A small CTC audio transcriber, trained from scratch.
Model: 3.13M parameters, arch transformer, norm layernorm, activation gelu_tanh, width 160.
Training: soap at rate 0.0042, 9100 steps, batches of 256.
Data: trained on read English sentences (LibriTTS-R), 15625 training examples, 149.1 epochs.
Rows from block 8 of a small CTC audio transcriber, named by matrix and row number. Rows with one number belong to one neuron. Each number is 500 + 25 x the weight over its row's rms, rounded and kept within 0 to 999. All counts start at 0. Numbers have three digits each.
After each neuron's rows are labels from the 100 clips, of 14848, where the neuron reaches its highest value: "top examples" is what is common among them. Only what is clearly more common there than usual is listed. The data: read English sentences (LibriTTS-R).
# fc1: MLP up (model.blocks.8.mlp.fc1.weight, 480x160), inputs 0-159
# fc2: MLP down (model.blocks.8.mlp.fc2.weight, 160x480, transposed), outputs 0-159

fc1.267:523456486452487514498491448509465509472453460478495502492501503529484480547539502495510514521493521542452438439495469534500480513511523515479481515492473525464496510489553473485467478505498480491485466495509502505497458449476520512490509443494468495458473501459462501495495487499494493446535502499523493495517513489522499512467490474515500497492484503502490497510513469461512462481515490465538535468520517467523475479516506485496506471508436488464499471518498452472485462490511466
fc2.267:522487510499526486489459445504472493516453476484530488439519485513478510514527522503517489536470472551474492485531465504497513541547500548509501491470486575482500481477545505539494494519493458515495502538446520509508471502493468470479509433477496456434492531501502508476515509515503495468554500493501478468511498497486513515487465504530488543523519487499525496496500528498504491493489504489525532515533523480553480469530499519491467511504469519497466495501495482453523493529494491
top examples: the word "said"; text has "always"

fc1.12:476509521497483491521509478464447450528465492482492495518465505483455478509478448477471499476499522494491494532470471499527537551558513519521469513488524532493531547469499540495452486448499519477511554507472513506473500497514489443522518565440500502472491505502528466510468514494491493487509494462510489500517512516496485492477502510496516494494529468455551480493521515501532502501542546498517500487491490509544551542523505529504499506487495471496511538524485535480502488513484501
fc2.12:504515557508487493484493488478537509451479520488487502489503470492459545498485560505515462485534482533479469497486489491497488576507471519527500477495505502480543488474506494501489496490503508532500513450515491518479526494495525483465476464495480485485496495475484504488534504503505508537546533522493569470538494532467502501478502498532434521495482506511476489464521551487473491487532462475478465491512457493538546462503519489484488532479530494524471510476497473505539493446475487
top examples: the word "much"; the word "as"

fc1.170:462500470491544522443485509454465504469457458496501465461503545509508515496527476485483512475513526464458511491475495500530489488515491503524461441520501481511471507491474477539491464493509530514531496485476528452497520508518511516461503513462499482531482511468496474476529478504510508524479484489509512491497509464535538488454470540503523543529504495487534534465549468483482517489507459474511504494502539489507497507489510501463505502464470544488501470489493499482470456533433494
fc2.170:497509442502537507498497484457505514550527503520458491465479495515476482513493505511501521472510531446513455535541531501522507488491497504467482537445498529500469475530476504533523534488513478477508461451475477478493457488539509497539509545507490484551499477495473476478513549507484478525506477437487500535515522516496470488484496523485501479492537513486503483546458508506532512513526492541489460511478498468468488509536470510519499506559534454494508498500523499518468506517500517
top examples: the word "said"; the word "replied"

fc1.33:480492515512480465520488520520467542506491525475486508525507508503454514496478498499482471502498478482542487500521474484506504510469479510518480436507475530453523512502492530493493507485504506477484456486507519564494488508529540521491485493498467505534470489451473492516500506503484449489557494495479501530512521533570470491513482520491475507524474508453512511492523557544483570505512492484475496471490520488528472473485479492503502541566442491496456481465494541527488507500498493
fc2.33:489521496486525517524454469483458495509519468521468513503518508533489511487503471487532504495503476497511497491510524525514494547531544499542468465496478516491560507466478535449453495505461424521505503508523490499521471464485479480506523509502500469475495470484518523513490522498508506534493497496505480510539513493488563500567471506498483503481509501504486476515561542484527517499473518523474525524521554496521555506502546477490469445483525535480468518517516502476478489490492506
top examples: the word "to"; the word "into"

fc1.435:498547515482481496480515516428482517496497530462506437448506503524516517527479494464478498503456485484514459501465445516472501512510511523485469542485452482503510508488439482528515482524484504473523529513494487477535525528500474510527467511529447522525491526511505486456556509500519518478508522482478497490506483510494523499467489479504488495508493549520512501475523501473505464470507497507505479542548529557483482512520494475512477535472544524485488497494558464478497491499506530
fc2.435:463474462494494479522531499519510494474517485510492540524467502469488469492531498460511558522508505513485490491525506484532485506496537445487531502512504503519454496532564521480485566489484504477495488472531503546512468493499538489490532516469494503482514490480545498512495478501483504551449458504462495482538459474462462479538517518505514544472485478512546511530518518518510535461495511504508540495464501488496468498528494535489475516476527528515489490524492519478516485521483438
top examples: the word "moment"

fc1.276:475495499518481492497457469512509508533504507487498510513468474480498438512515486513456491491493514533512510493493480464524526510484467546528491516455463463506467478479477469478529547514487497480501482460511509482506447499482474544509458495469485514472516494490506508490510501551515501476482503517472489544489530483501490496541494516514551503482516504470551514502482523539476505546518467497488503537482527524532482429552512430484528459501507480493490481518517485546500477477498537
fc2.276:545482506529511483513499503489450475521522488510497507499496501530493562508529479495505436517509509520480512457469493474506499523486476531486503432503517501518533492504511518490496535517485522488592525500508508500463540481485511482482496536518499501472525499504486513562523459506546476499478487487498474445495479496485560513495480490524529510463461537481472513446484502486503521490490530497489529524493485483496535507496557520533487518476494494456482479525467481496468533490472512
top examples: the word "must"; the word "be"

fc1.228:499511550474485489529529510514502511506508489482521458503515517493510484503527494510502488512515532513508534525474564508494495520490480506495505520564514547488502539503486466475517528538510499541531521502523514522438515518483487480474475494531500535477490474518518486463464496491516484531531459466562520575499474459516483507533513498480527526494499478502529511494511498481512489470496517514514478487542492517529504575520542531466485483465470475482527545516509505496553472503510514
fc2.228:493490452508502510544485489511515524527523517454495502535498514473517540481495489507517525495501491517521473491477481524541513464508538521512465529541477468497545508522505554527438495493491436523476486540520493488507504493521524510488501495505502499420503476518489489515489511501479524563486506533484451474506493483513525486481535486522521516464473476494449472484529507499523533485515502489509490498541499510531509529513520460487463481528506496514475473476490528521500465522419515
top examples: text has "ground"; text has "began"

fc1.5:463466448493505469519474456505461499538509479500530529500558483514492477509477568491476471512530482501495493491488533502517506515518521502547482522507475443497469532497525526511495479498494529503514485529495510470546507516489513483520491521470479474479507477518518510479520502462495464499477531490521487541484503511529465491499487523483503468504483509496529474520508458528510542512475470485472514493438530524442509532534477503540501499530479529452481482467493473548509522479503445
fc2.5:524535481537473475492526508485505530500479518521523518499486506473463532485526509517501539484498491514458497525453513550506541515504470504478531541497524553515526460487479488482495509495494487532489494515488519531485515453482439509497521505530501529546499504459460496497469475512500539513502484533486529459462526513505487517523513509498517558529510457520520538459508500482509513500557526492494442447511523467505519505503499516466485492471507477485525505507476523463487489521477564
top examples: the word "quite"

fc1.387:479478493521485490500481498533511456478529498528508502502521465527501510510505483482489499464475476475474482505500496502453469506496465522556514511518507461470481523461463532502470473498487501494461494504489514492506487518506499486449510500439454515493527460474520474460502498550495473504458479476461536482457519513494494490489513514524471479520504448564521486497481466469516517486517549470509475496488488550527509503512493449521479444472530491533518474494525504478525528503503442
fc2.387:539475475496534493475510467497485533485510528467489496530467503524478515462470482465475527515448452488489518523446498499514465490532520544459497487497497554545501507540486473556488492509478538429517515532546498466537469485491477521504503480513542473501516465523499503515487500492550539518510522534491497457500517533503501477504522482469497530520498476502497535528494525486513496527478458521466525503497519500503489494480519497487513511507488540529501492527514491491429459489496510
top examples: the word "asked"; the word "he"; the word "she"

fc1.221:528510520438507553473521482480504524556488492479482577509524465513467483514511464501472486499516506505510490518473522491507521526524517491521489483483516522477538462493523487486473507519522500471543504522509538535502490469487523474476514478466517497521490523503534471498517471461485491470516465504475460539507533561436523518493462517510493476459490493547483513470518536442518504509552511495515535513533499483520495513475499517490510526487529507525495516512492485479478457479488467
fc2.221:507499508485507472527523514485521465496537488507479481510460478502493491529525448492545533493503479499511516521498515497538492548457524511530494518465530455527537523477499509479478517484515454494466471487474518481509490495474457524527534520506483492491527462475535510479491494521485482521485506481487495484570498518496501498536518501500505464547506516502548494543512513506524527563505527481463490471498524535446443536460508486528488498483475460468496452490485525503492456523484523
top examples: the word "before"

fc1.348:500505435457459511472490475551547532520504488497489513520525506517496500507519479515520500511482514492487519547534511560491544502480468449530517497575483500473452500495514483485535539495493488483460486489512496515499470500480524511523503544458540506498465512505471514525482472514502470452492496511500495506531557496487506503521526512490500505460506458535526477461501475457499509483500549487518525498475519469519477547496482490456517489510481526466529461514509473520502514513515487
fc2.348:507506546503490498510494484483512498447509477518510485498506518506542434500526542459508459547529537506496481437495524518538464515491517515475509457480517499506505543474511506481518478449504492540514508465491486490498515490497514447513488496518519516462541464451550518479490461516517500500496530475503489452519483508489499482496524502428503498493553483486503483509513465514502460485494464496522480532515463510522491466507539500524537480511467521454539467497506523487470494493498518
top examples: the word "had"

fc1.269:496479483520532495523504510504513537493509482471494473464516498506507448503494513524470531514521499514536485450516511463493476514487502447484496438522499486497499521491492469476513501521463530463522497516441508567484448518448537510513503492498509502535493476485533524441492519486540482569500478469482502501514519542549490491520451522511513467504484507500491453482512487480493499524519538472519509495474474479472448491535513508520513494483485483475504516528474552490514499512502538
fc2.269:475547531494475481525482501459506499554485518518545513464502515512475484499476507534512483509502470506447500499469508518489491492521510553501453529483510546490477539439516508489501502496531486510514523466474488460504537502536504481492480481501471476469493555498448487520525493520523484541518548501520506435514512474448524494530510478508464512526535485505505549474467537536515482513486501509461495494527564448504543504507517487502491520479514501478508504505516496475520498484504501
top examples: the word "you"; the word "i"

fc1.76:529508487511477505485498522494499510523500475525519508528525511528453495512469530550490546448528517473471435486514471510527534500529528492520489510528479496486473499506531503488450528498493502530480494521506485524508506490515551544487456509473505522519455519503473513486576462513474518507528454468471465507493492503545517472473511475488484509441483480500531473530540468487460504504499485464515488535457469511510479471506501501478515510508480471488518541471469513540508469494502518
fc2.76:479484502486533521497456501548503493476512506491470498472514471453503533480511486486487438531481446512498550522513537494494465501493481478480525513504499491505551518473484540493518447515517481503512502519523545472510523511479477536464538465539497479480509490501538503507480553483471536506512524507464525499513505500447506527516458523516514546548480521476471529486507544526547497508502540513508465451508496504514546550462477488486511496495505535490492481501505501490491466501513515
top examples: the word "to"

fc1.64:461532489497493492482500495490476504502509449450489497506542492499499460522465488484471503504497472462490440473475527464534480531500496481476517469476442501505493477467521521460481459473489483526519512439526513538497484471519526468492494474483470471530465504487504505496448482504463513495501492468506477489502442487491496501541464443508524509483492482459482498526489507507433510508486501476456469473436491496481477484480497447507486513494471465489536487508481523499496513500506501
fc2.64:456535527494527511555528483547498468506503526493478482508507507525482517472487540536495532473522495490497498445510488475510497523489492472512500477520513538488514498494524533493470507508459513503523535519505449516495498502470520555491496465513451514513510438481499526528499472478509511508517492483545478512558527481544480504510502508488457522511498454544514478564487511495476545508519520498498491493471537501492504489483504476464463456495490480505524502463505504515540498530427471
top examples: the word "to"

fc1.254:520452492488531523505474469491505509500460489459523478486490465489503532514511488479505491491500481496489500479510451518473504502489508488472492485457440494472509484502472442517494461534469485471468496469511488483511473462482564501481494450492497458475458498461508501495464450474516492489513549531464510511467552473477521512476465514501480493458469547480482504500469465505505468479488488520493436486486449525500481483490475494486511480504454496502526477472489488486462471504477478
fc2.254:498482505504561536506513476514499545504493517483523490521545448439505534523476517489517503502494519520487517508470465542510479509496538478482514494473479516507505517504496500526519481544470487474514513506489509510541444499508543494476463478479503462494515455503474511487490488494475563513502524548511536455472547501468535525490493479481500488469486540498473479488509502494513474511499471505493405484478493543504487514541491534487519511549509526504492501513487510496450514510494460
top examples: the word "mrs"; the word "her"; the word "said"

fc1.282:494465486565540481549498484510508520489508476510511508538533516537495509540484498510529490504531461541528511550540585492540516536471517494530504506511506506487505480517500485477509523512534498475516490487531499514514518543502438495529519501471462538530543497485522501527554529499493491531516489496500495464533507525503499476502519546508537501465501491521530512532496521548463516477517484514523481497486533509499495541484520480533511525495486511490489543517503495487520530551457513
fc2.282:562490557489502497501510520547535466507500517491495496485523481464518513517529544491513506522496496462503500479475474514474521447476481511528515495499494481492475511508491508535523502454498526444510504488490512497442469522480502457497492514508491498496555515493472471517488522437496494495550512517503500490487524504496546530517530475496532531509499506508498447438504538500498465478481520508490567487494515504522528490533527536482501543518531461540454467474531495484514490477504483
top examples: the word "you"; the word "but"

fc1.26:467467489486458487532489493502501526474512476523500525512519555534513518551514484517485483523454521497501495501464494515561501499506463518454521495505500471533462521462497508531482500475492520450506491511487494548526478476461530455483478462470525484474441503497499494522510476482492507525502521482488496469505538520489509489537483495516509505477460472471522518486497473471473475506483481455493531535447476446509506509471460501525486512521469491504461453513472515496528468533532480
fc2.26:484536532452534494473460532514539510515498479505446497487514488509511466512523520461526505513470483534489520517482506490516486526557505510492542503521540515550501504530526511504540527533495497551495463495501547510499524515474532526506535552485487529492488532493501484507485518500471535498497511466481514503557473474502511522501496515507484492467561461531501482505504514526522531493481482484541485455486513509523528495507497486466515469512510531462518476447512541472501502512438466
top examples: the word "and"

fc1.427:477442490517505488485491511458469543515493527507471488494537481511523510525482511497493516482513472480479523467525493519525535547465474525497525580507493492518495483477496523527513491471508514511512501469461473492510530482562522495545539511497523498483567495467536516482521468498511480506512542487499459530480510533499476481482508444475494463519508496492481519460470509464508524516540472454524470521510509477490491520516538509461470469497466519496498526504513466484482539497539508
fc2.427:488508499458529516498500494548494509532477506489512532498464496533467516518493515491503466496545506501496527480489510473488479474503504496470505502517444493505535531466497512492486489498494484500532482529525482520504451528493495495488473447486490485518469480535479529524519452434511521482520522512511534458488464545459563483449472499480492512505518504492508511522528536499467515531497438477510534520543461490493515504492527548531532514477497498536489551528492504518524485511468449
top examples: the word "much"

fc1.88:469495529511543535508486531533513513507518543504479473491516509502501528521476508512515545507487513486555514497503464522508494534504529504513519469485523513529495443527500493532474530493516513506520543532560527483492506558513493529538494481493479524515493506515501530489511520488527464515534527498500488563496488507554499526500544511510499526460501500493525505544511457507490514516524474506495504488504481526507530576508504479472562480539511470457538479527539522546501486526488503
fc2.88:521516513482494437544513461498486485502491501499464510489465466503501472452507500494529466499473538465466491506468473481564508531488507505480524507531489511480524522509496550491460522512504507515509498507501497521514495503468517469500507520533542516505519475503482430524510478499527515484479523519494493471493517520476514518528457470491487465535528557493528490501519537478519492557460516518474533488501535520490460485486508509527496516472513496532463491468519438466458519501549521
top examples: the word "in"

fc1.289:524469540462499486500513509486481509521470507548510497513525516534491472487492538499519499544532532501490456559509506521487517497472443513484530518544510526489508524489505524492532468518511488464553484487522526535467496487497467475499523485537502498516495538490491509492489508497509563501516501482528546488458525468487465520541479515511515537492506484566497459528500517497478479512495498506522520528502517482520501522510515474471545530455475505534528513450508500489522500558533550
fc2.289:458527499529508538523470489524524501460478521457532517489479491513519510494515472483481513497480474535547501476493488487499490493494500496501461478491446478525477494500518532495461459471452489481502476527523513475563494486481553518471480510481497515495506456530444491459499519478519450504497485520491482511506498485488497465473519432494471471517514504456534542459470488511522520506486496524486501501515473500504493487488494511514450487559542526452499469535515464489468517466494502
top examples: the word "said"

fc1.349:541516479453495485465424456456509505487504515452509485504518502499515489516505518516507422540494484522489471494495490485497482463513472489466529524456461493476539461481490510483476506479486472509500504480512485495473484468475485480477522505484505514497482471434522495525469468495503489470514518502475485485447491499475511553476494516504507454510529446497510474508472503515504521509497515502500541482520498505461461519481451498512483449515473533487527459538518477476467499510532492
fc2.349:471517507498485526519535499537445488484495513554496517450491464511495499502493530487490516454442539470497504506512531512485504499483494499455479513504509527489529517495519472547496506495517511485509486506485514518480481529524491492493475519546520478502524540512476459492537506462506479552495479489545481529511503460489496455504484501469525542504516512504469489499551498488493448467532455506470472531472506492440491529561535514480483530481508470480439515517518524505481486489503532
top examples: the word "asked"

fc1.178:517494496496485464504499459485529473503493504491495528525487469476514487518533480514515535435499529490473503511494505519448460527508442506478493495516467545504487490507536525474545528482500462407519497477511510530501489479524540512506490446502520499487547501485510475502474499448496478516479487512488503513481522498482506475481493481461531505532543486512511483498483524525472473500542464504482466493521522504466487473514499495522460467463498525456431488520529534484493485522481513
fc2.178:523555454482450516534512514469512514496505494545486514490499524517487470505481501515463450467488499474504490505531477530511497443473531498478498483508480450480509496483484491464472521512529471537507493488515549496501553530526482534503508520485490499536493487522487527492544560507492478460520526506520500487553474533525521482508516519501494477526544501488495468522497498518473498484499550525474469466513482538518507475479495455477507542509557487503519485492502464490479562503493469
top examples: the word "before"

fc1.317:481497444441548518529523506491497508499467461530522541488497493520529503525488508504555514560502477486507480480537508519496538523479513515479491489540498468534508522510498493486504496521495477526505427495484459513521460482478503493500510507508506490507452548524496453489510458545515518489536502497521502507473512488489508497532547472506507518479484558518525486530471477484494499496523482481476484512456497470473503537496507488488465458485505463472553539479516459478519467478507525
fc2.317:509474502492509496494461535526490466541549533472473501520457477492492541505512492483472502481515471509507475537490511478489468476509533501518466465458518543507508484511483513502492440505479543494507528498448512452462545506528513511483501498458509498504493499520492465495472499528468490483503491488503475503478470460556486533467438501453521476503490484496485484548503483513534539501490517511462516541513510492494510504522533514511536484520519543572488495498477538530522502525502535
top examples: the word "said"

fc1.382:462469506476502497510469486480516555447499489543541528523549479512532465501518500533466519474469502508510550521453528450508516503478475502552476490512471537504497493511516509495495489498531512508469484517483482515512469547444497519471522498459534517526490497491504447482483480501503465503506500458529504484521493485511542482501511540494509492511516457487503519469509520522483533512483509488521466478529512521538503516544498462536499518554513511467488510442504482511484546500502542
fc2.382:552523511485501465458518523531546458530497537518508476487447494493495489472485548462524498510505486535487494507524481504505522490561465478437520505477475479514478515513487475497520551521468468502514475470493499520512483496509479482496488505524471491471493504549521501509510490504520555472483483543465508515457543459516472479491518528531512492512501468500474502544512502461501529482505489478508518510480535496457520556481513526479563514457505511505487497522466491496488459518497479
top examples: the word "which"

fc1.383:501488469511484483449468524439464518488492437479451497508450501460520453521538482458493549492487498467460478495487514470515526472494487473501488483473471492508483509467517513475489497509479509537485462498517532536483468474501503508461509485470514455550511495475538526505496463503456525546465490477474508488482487521494538529483504464527456491504485500520500486483526481508515497450517516531488461466523488510481495486518480489482438498548488499499509495502500535503510474526502488
fc2.383:517469500530546492529490551463474492482532470489509465503454524465481515513471469510514477491489500496474491490499499493510551489516488510540518485483495487477495519558521491465449505485492531509506528514514485499486486484508505509509478497504455499496511473488508486499494526499556480509489489503484526519525523487506492555523547526532552448523518506506525489491509502545503565545473501514509488484512518498533430481547517466549454527509509471484474469523540488528490521476465495
top examples: the word "said"; the word "he"

fc1.446:467465486482496490520473484530550515534500524478444475525490498504461520473516488515480531512511487505499490474486451508522535503430521510518524480520519516503524507507480506492498508503520550538426443471484525505504487478490542476513531471469500497520511493554470525461483515470514460483473485505519528470499530506498545521497505490493462488496494496471527527530524495481462542488476487519481535484489477477486492515491491479532500487517494516493446502448452486477498451492505528
fc2.446:478510539495466518537441511534512491516443542514505551514454555445495508529517512526490523545509502492495489479544466498501476505489498519553532479491493518503479501483511543527503474478515499467546461515466514482532500469542494493508501506492485505508501547467508469509507461487531488504467519503512510529505490562493480513529483539531541494486496481526534477517490534542457505497480472504474534508526500475519485527511497455492466495491498480473470469516487497503543480493499472
top examples: the word "from"; the word "about"

fc1.391:541485496498505486524454468527497502476498476485461486501466499497463480495532501509504463496522515492457470508480483477491481526516484512502529504522470495518501467487484490487490483503475474479500475490483502444492495478481476495454487488448490501457486469476516493522516493498538514482517520506515470536448454488474558512501480541474488502540474496498508507482486495508529497488493494481488500511468487501438493460546520572537515475431447493508485486490511460471487476499577501
fc2.391:533534543483475455524484516491479502502485539516512521470523458476477516449527525471492529512515483496500518498510461469486482481542481468489508527510517502443501507496474476511468507521481487490493535476536488515498487500513490509500506453456526523485452476571466480514521552482499498513541547502515470467500510516533522498503506494490477495500525491502508516543534508512474469525501489522507467488519474530520507504503549506504508498533509524516465415480453492487530483520471455
top examples: the word "had"

fc1.300:479494459526535469508508490519462505512483519492492544479468451477496495529472482515503506502477538480499512474536484476519489470556474508466551504503494484505486458468456486497505466469520474520456457476484487483480494469486495523504540513464472506491459481499471493451519518487544468528484554569463507505492495471497493493505496468480433537497505515488489476484481482511504524513476471513523483516447508482489501495488506503480488430471460489490531541508487492491525496498519493
fc2.300:531504483481486508485505510498489455483507503493471455508516554517513476481490534497494500502498481469497506485495495522495480529439503457561489513485480472530483470508565528526499532513515536494520536530518465511472503485501485461493454479496513489521512537493490497517523510506470524488519444454507523529493477492483483510473519527515551454514486521529498499551456517503509517508530519472434491493469512495503501504441461495507504529516474530516547485457528543496463479512503493
top examples: the word "said"

fc1.379:495493454512531526475512496457535501499478539501516475460488513484489504501486467503500507461483481525473437506440507468501507474495492497502487477455481485496508475518507528550488496530481516516533500523467535496455464481472529496490498496507477489483458539463496519507527502561488519536472444527508495482476481523484488467479532462489536494514507479513488470498494466454542481458462535471509443476496475499427482483507525496516522496505526494492488522484546488514511485514497497
fc2.379:466483486462501532510508485521532504487495493519477449530518497520524481548465546521486468525450514504557508530551486533476504488518477548490504492522504503500537482477526489488481565488520457531512470491489480479476513501469530511487455497548514535496486503540512512497520485495500511507528470486522520521516482481541485476489521537449483476444504511541489486442569526492538493521457491486529479502509479500518514469524494521492502477516511511490496499516495514463474502468481504
top examples: the word "had"

fc1.407:422515547511463515503534494481527492507521482487496491497483502504480468499471522474515546480509504531509537490491525493472514475528469519513474466539472574583500477490504524495471470474502508500511533516507494508496517474518549490477506516502518481502486535484515445560504526511510496537510473453490497536535520453521530513495516509514518452490488501513502516520498492489511503509517483494533463466453486451482519472518511512496505488523533514499522507516459491527518448511510514
fc2.407:517464471538507477512492533538497513449475513490515484498517491479469528502486445500503477503480481440502513505497501514545479488487514475488491533491487512485467498507472481509481494515533514461457470481493537461489425496479497514489486485506507500537508451468478531484517508492445513531485530523501511447503515529494489497476495502517498558532496518485512525501485521509476516480456534509466486563515493521458504472510509515474487504503540551479487515453480475479434530494505520
top examples: the word "said"; the word "she"

fc1.115:444461525499454515512499521514496455469491476506483514460513482519490469511484482478504476480531502462508487505502512490483536559496510484512497504474501536508526550457511515499554519513533566474517523471463479519514506510502511487488466529461533507504499541486517541503506477508514498497472519497495472499497498542509487466502509510491473530528532469588497529502539498532505529433530527474515516505468475517494536513503525486523485505492515472495489529489505463539515497546514508
fc2.115:523462490490470496514481457501518500460502514500504515517473477517472508492496475500488493511490496568524460461473481520520488556516494529526496482523509532513541519542463501532507536518532523517452505527508478507454517489483439494526480475535516473488500507513530527501512532486482512515516477497527504545488464518526483481534490477518460478503508456476503522468537540556488461505503434499517518488469504445501531502558505539519508508467525510502495529502500497476470506481506481
top examples: the word "much"; the word "such"

fc1.258:510478473504514503493520559515507517483498489543471463479547505502505503494517501515484485505483512479518448519516490510542513519487552440490476478468507498479486522446467486501487510453490525532503469529509525489496503528463499498509474487496500484460491535505483547484541478519493505468482462535509448495488510530507459514452490526498447513493506473503463514491471491548465524493521498490480541481486509466528476482461490483464537506435519521486543515522514470478494500550494502
fc2.258:476538560517492512514539460494513489498504490522508487496482524524493507549474493517519538472561447498502526514513510543513536517473498495502481495497494494523465503459467489496502491518484458468502498471497535516475485489546552492542479504480481500518514485447551500503502527492494491510528533496523523504534479474510510461518522461510543491507488542477487496500549477498519497447489485510516496471533478537469548503572535502523517476519503502539493511491469499537533525476478498
top examples: the word "must"; the word "have"; the word "be"

fc1.127:456471483484493484506474487488470454488448499542469492484506473521483521490501482497472507502527487458492546512498473468552491554483546485497492490502465516473524485490486482453471484474502478488503452502454457505505511495509530460477501460472502473508513492433506521495507471498482503487528502503496483527466528508498546461514501458454497466478490497476525495505526475497521471482505517490486516506483488512486563509473536502472480519465423507474515547490497514469463488503514484
fc2.127:479508456520514472520489466452486508526481502480492516511504489513512454515528523538498493480510522461465541495493531486435539516507515517507483536456517500480538517510478498469484516472555522511469480510516500513483528495539508524427499507521524486494455502453495546491477524507496493480506515479495463530516495537522501463475524518477523459523494516489507532468501504472509510458501508521485537430503502489529484512510482492527504481452462519488535535444496509530502470525495499
top examples: the word "much"

fc1.447:518538499475458499508472495542477498489495508514495491461521467500477452494492528535463459496497484487481509545508461552503499510450504505469481473464496564501487508474486508537487481448493509502506482502484493505501550485438491523513510534537465499458497507493550511503505511499493503492523490508529497498545498502529519476549507531453524507466468521493463504493484484541483498508496528473523449455542510488531521478493530481481538481497450480483492474512492488456497527495510539
fc2.447:462530441509504490479533477480493467476500500494523581448486499513547499521485483471488504502518504505526475465543502484468487455530469482527502518540518464438517509473505492515506485495530511445477491461524533516486482517526518474532495474512529536514490465508534490510528490498486504501490476501496519473512486508493529508487506503524532558535495502490478464541488409497501498515473501523529508502505498491475485534496463507489512514487499519541523515470472505540485509525534491
top examples: the word "must"

fc1.173:509510524479453498493527558495469540519484503557504477523480467525512462525454512499495476482535523445474476487517516478550489526485520529509493541460491506506499485469513473515543540463511530499518493512488486491463484547484509541510498501479515496464491495499527493436553481516501521497472555508503530512455493476503506500519530486510473495472503522482469488519494522501465502505528499533518481519516528525519546522494491514542516558502492467474529488502527492495488459540504526
fc2.173:510476474525513476518496484506481520435507542480502505458509495447500507446482518538422503552427483454495473471503484491535487467512509511505513511490487513521508520499492518491488509459502556465519466500497511500506497489513480491517490468514513459504485512493499499448531519501478474488529549511507495487524485489472497507524497479487500472495495550490512469526510544482438482526509525532458507505529509494467496486479534528540525505462504518502501522516437470515468501493501485
top examples: the word "much"

fc1.460:461509499508533514501477465505501526544447523464494515489540517446523523537509441485506508516500487517500485488511467513500515480461533489433500491524530541475483506473528473511503494526479510520489485501487515530479446496483508494511475520484495510484552550528495551488459522503486504527491525482519512517523466476499479529534481458531555486521475509458511526479494547467503512487526515507549529476496505468486536458508478477540504482508471520490462479513521514484493494481525526
fc2.460:495453474506494503530475461523526484559473483450499519505462479494474517488489496504542499497480484557468511512486479489505510477484496507501517489561530481510482501540524517505517513504499451563487473480508492480505484460514514527524518536513538494472490536511501434478481500513509524461488473522472458525463500470500474492505530522444514533512521506520488527529535500516489494508477460475468463548479514503481529503503506469491490487483482490502492476503444501511489448547508458
top examples: the word "from"; the word "now"

fc1.219:492447494482493476494443478503510543499477489454496519514495488486470512500468517493510490459497507479504505442509479493528478456442455496447460499514535499513504502456499478466501453492491506498466507492512506523506490479521502515515484499483505467498471518490512425493494455455476515500490474493542524493495480526507494472489472480480524460488520483504498487494531494549462529471521484500497530493497503492485484516483462445459508463494484461501484495457448467542483478544515469
fc2.219:505551522501556514500518494478491494494514491500498496489517450494482487536514454526442506481490491514513494498452455489496482507469478472507496458503501508497501497466525507469464481525487523542558509489486504453517487468520521500469480467514541487503491514504459506492531532474539524494500537449502510509508502497497503528521449486486529577495480516539544497530435511515491483469457506530483496483540483527500508486478518511523513499499501525539517492503509535458499458466529524
top examples: the word "from"

fc1.71:459488464549497517497498481528546477483491481516548502499445488464499514506495472482475508505511464482453480497516498522495521535510510497477479479498456455467463509504479460515426490493485479486513466484486506510510454485525490496442511506516499487523532471491480475483498478536490471489474466504519496448482493454483489519461503484464491472492526484511530517488463485499498509509498469493464465487532511517489464450474492515473466478493466518505427506513482484487479516456463476
fc2.71:521488556482482438499525515480521568482483489456480499516515491528455469487481528509500499530500517510524507526473518483454497463476516507520508513501508514507501500465524542502539530484513510480476509515521539506461502495477488461548468474510537533501501509504482539515538442463527534503525534473509477486489509486493510458519517520531475558503495493484484464520524482478534479523516535489509523492470481444489478492478489514534561543492491490522503479487525506499464528515494480
top examples: the word "which"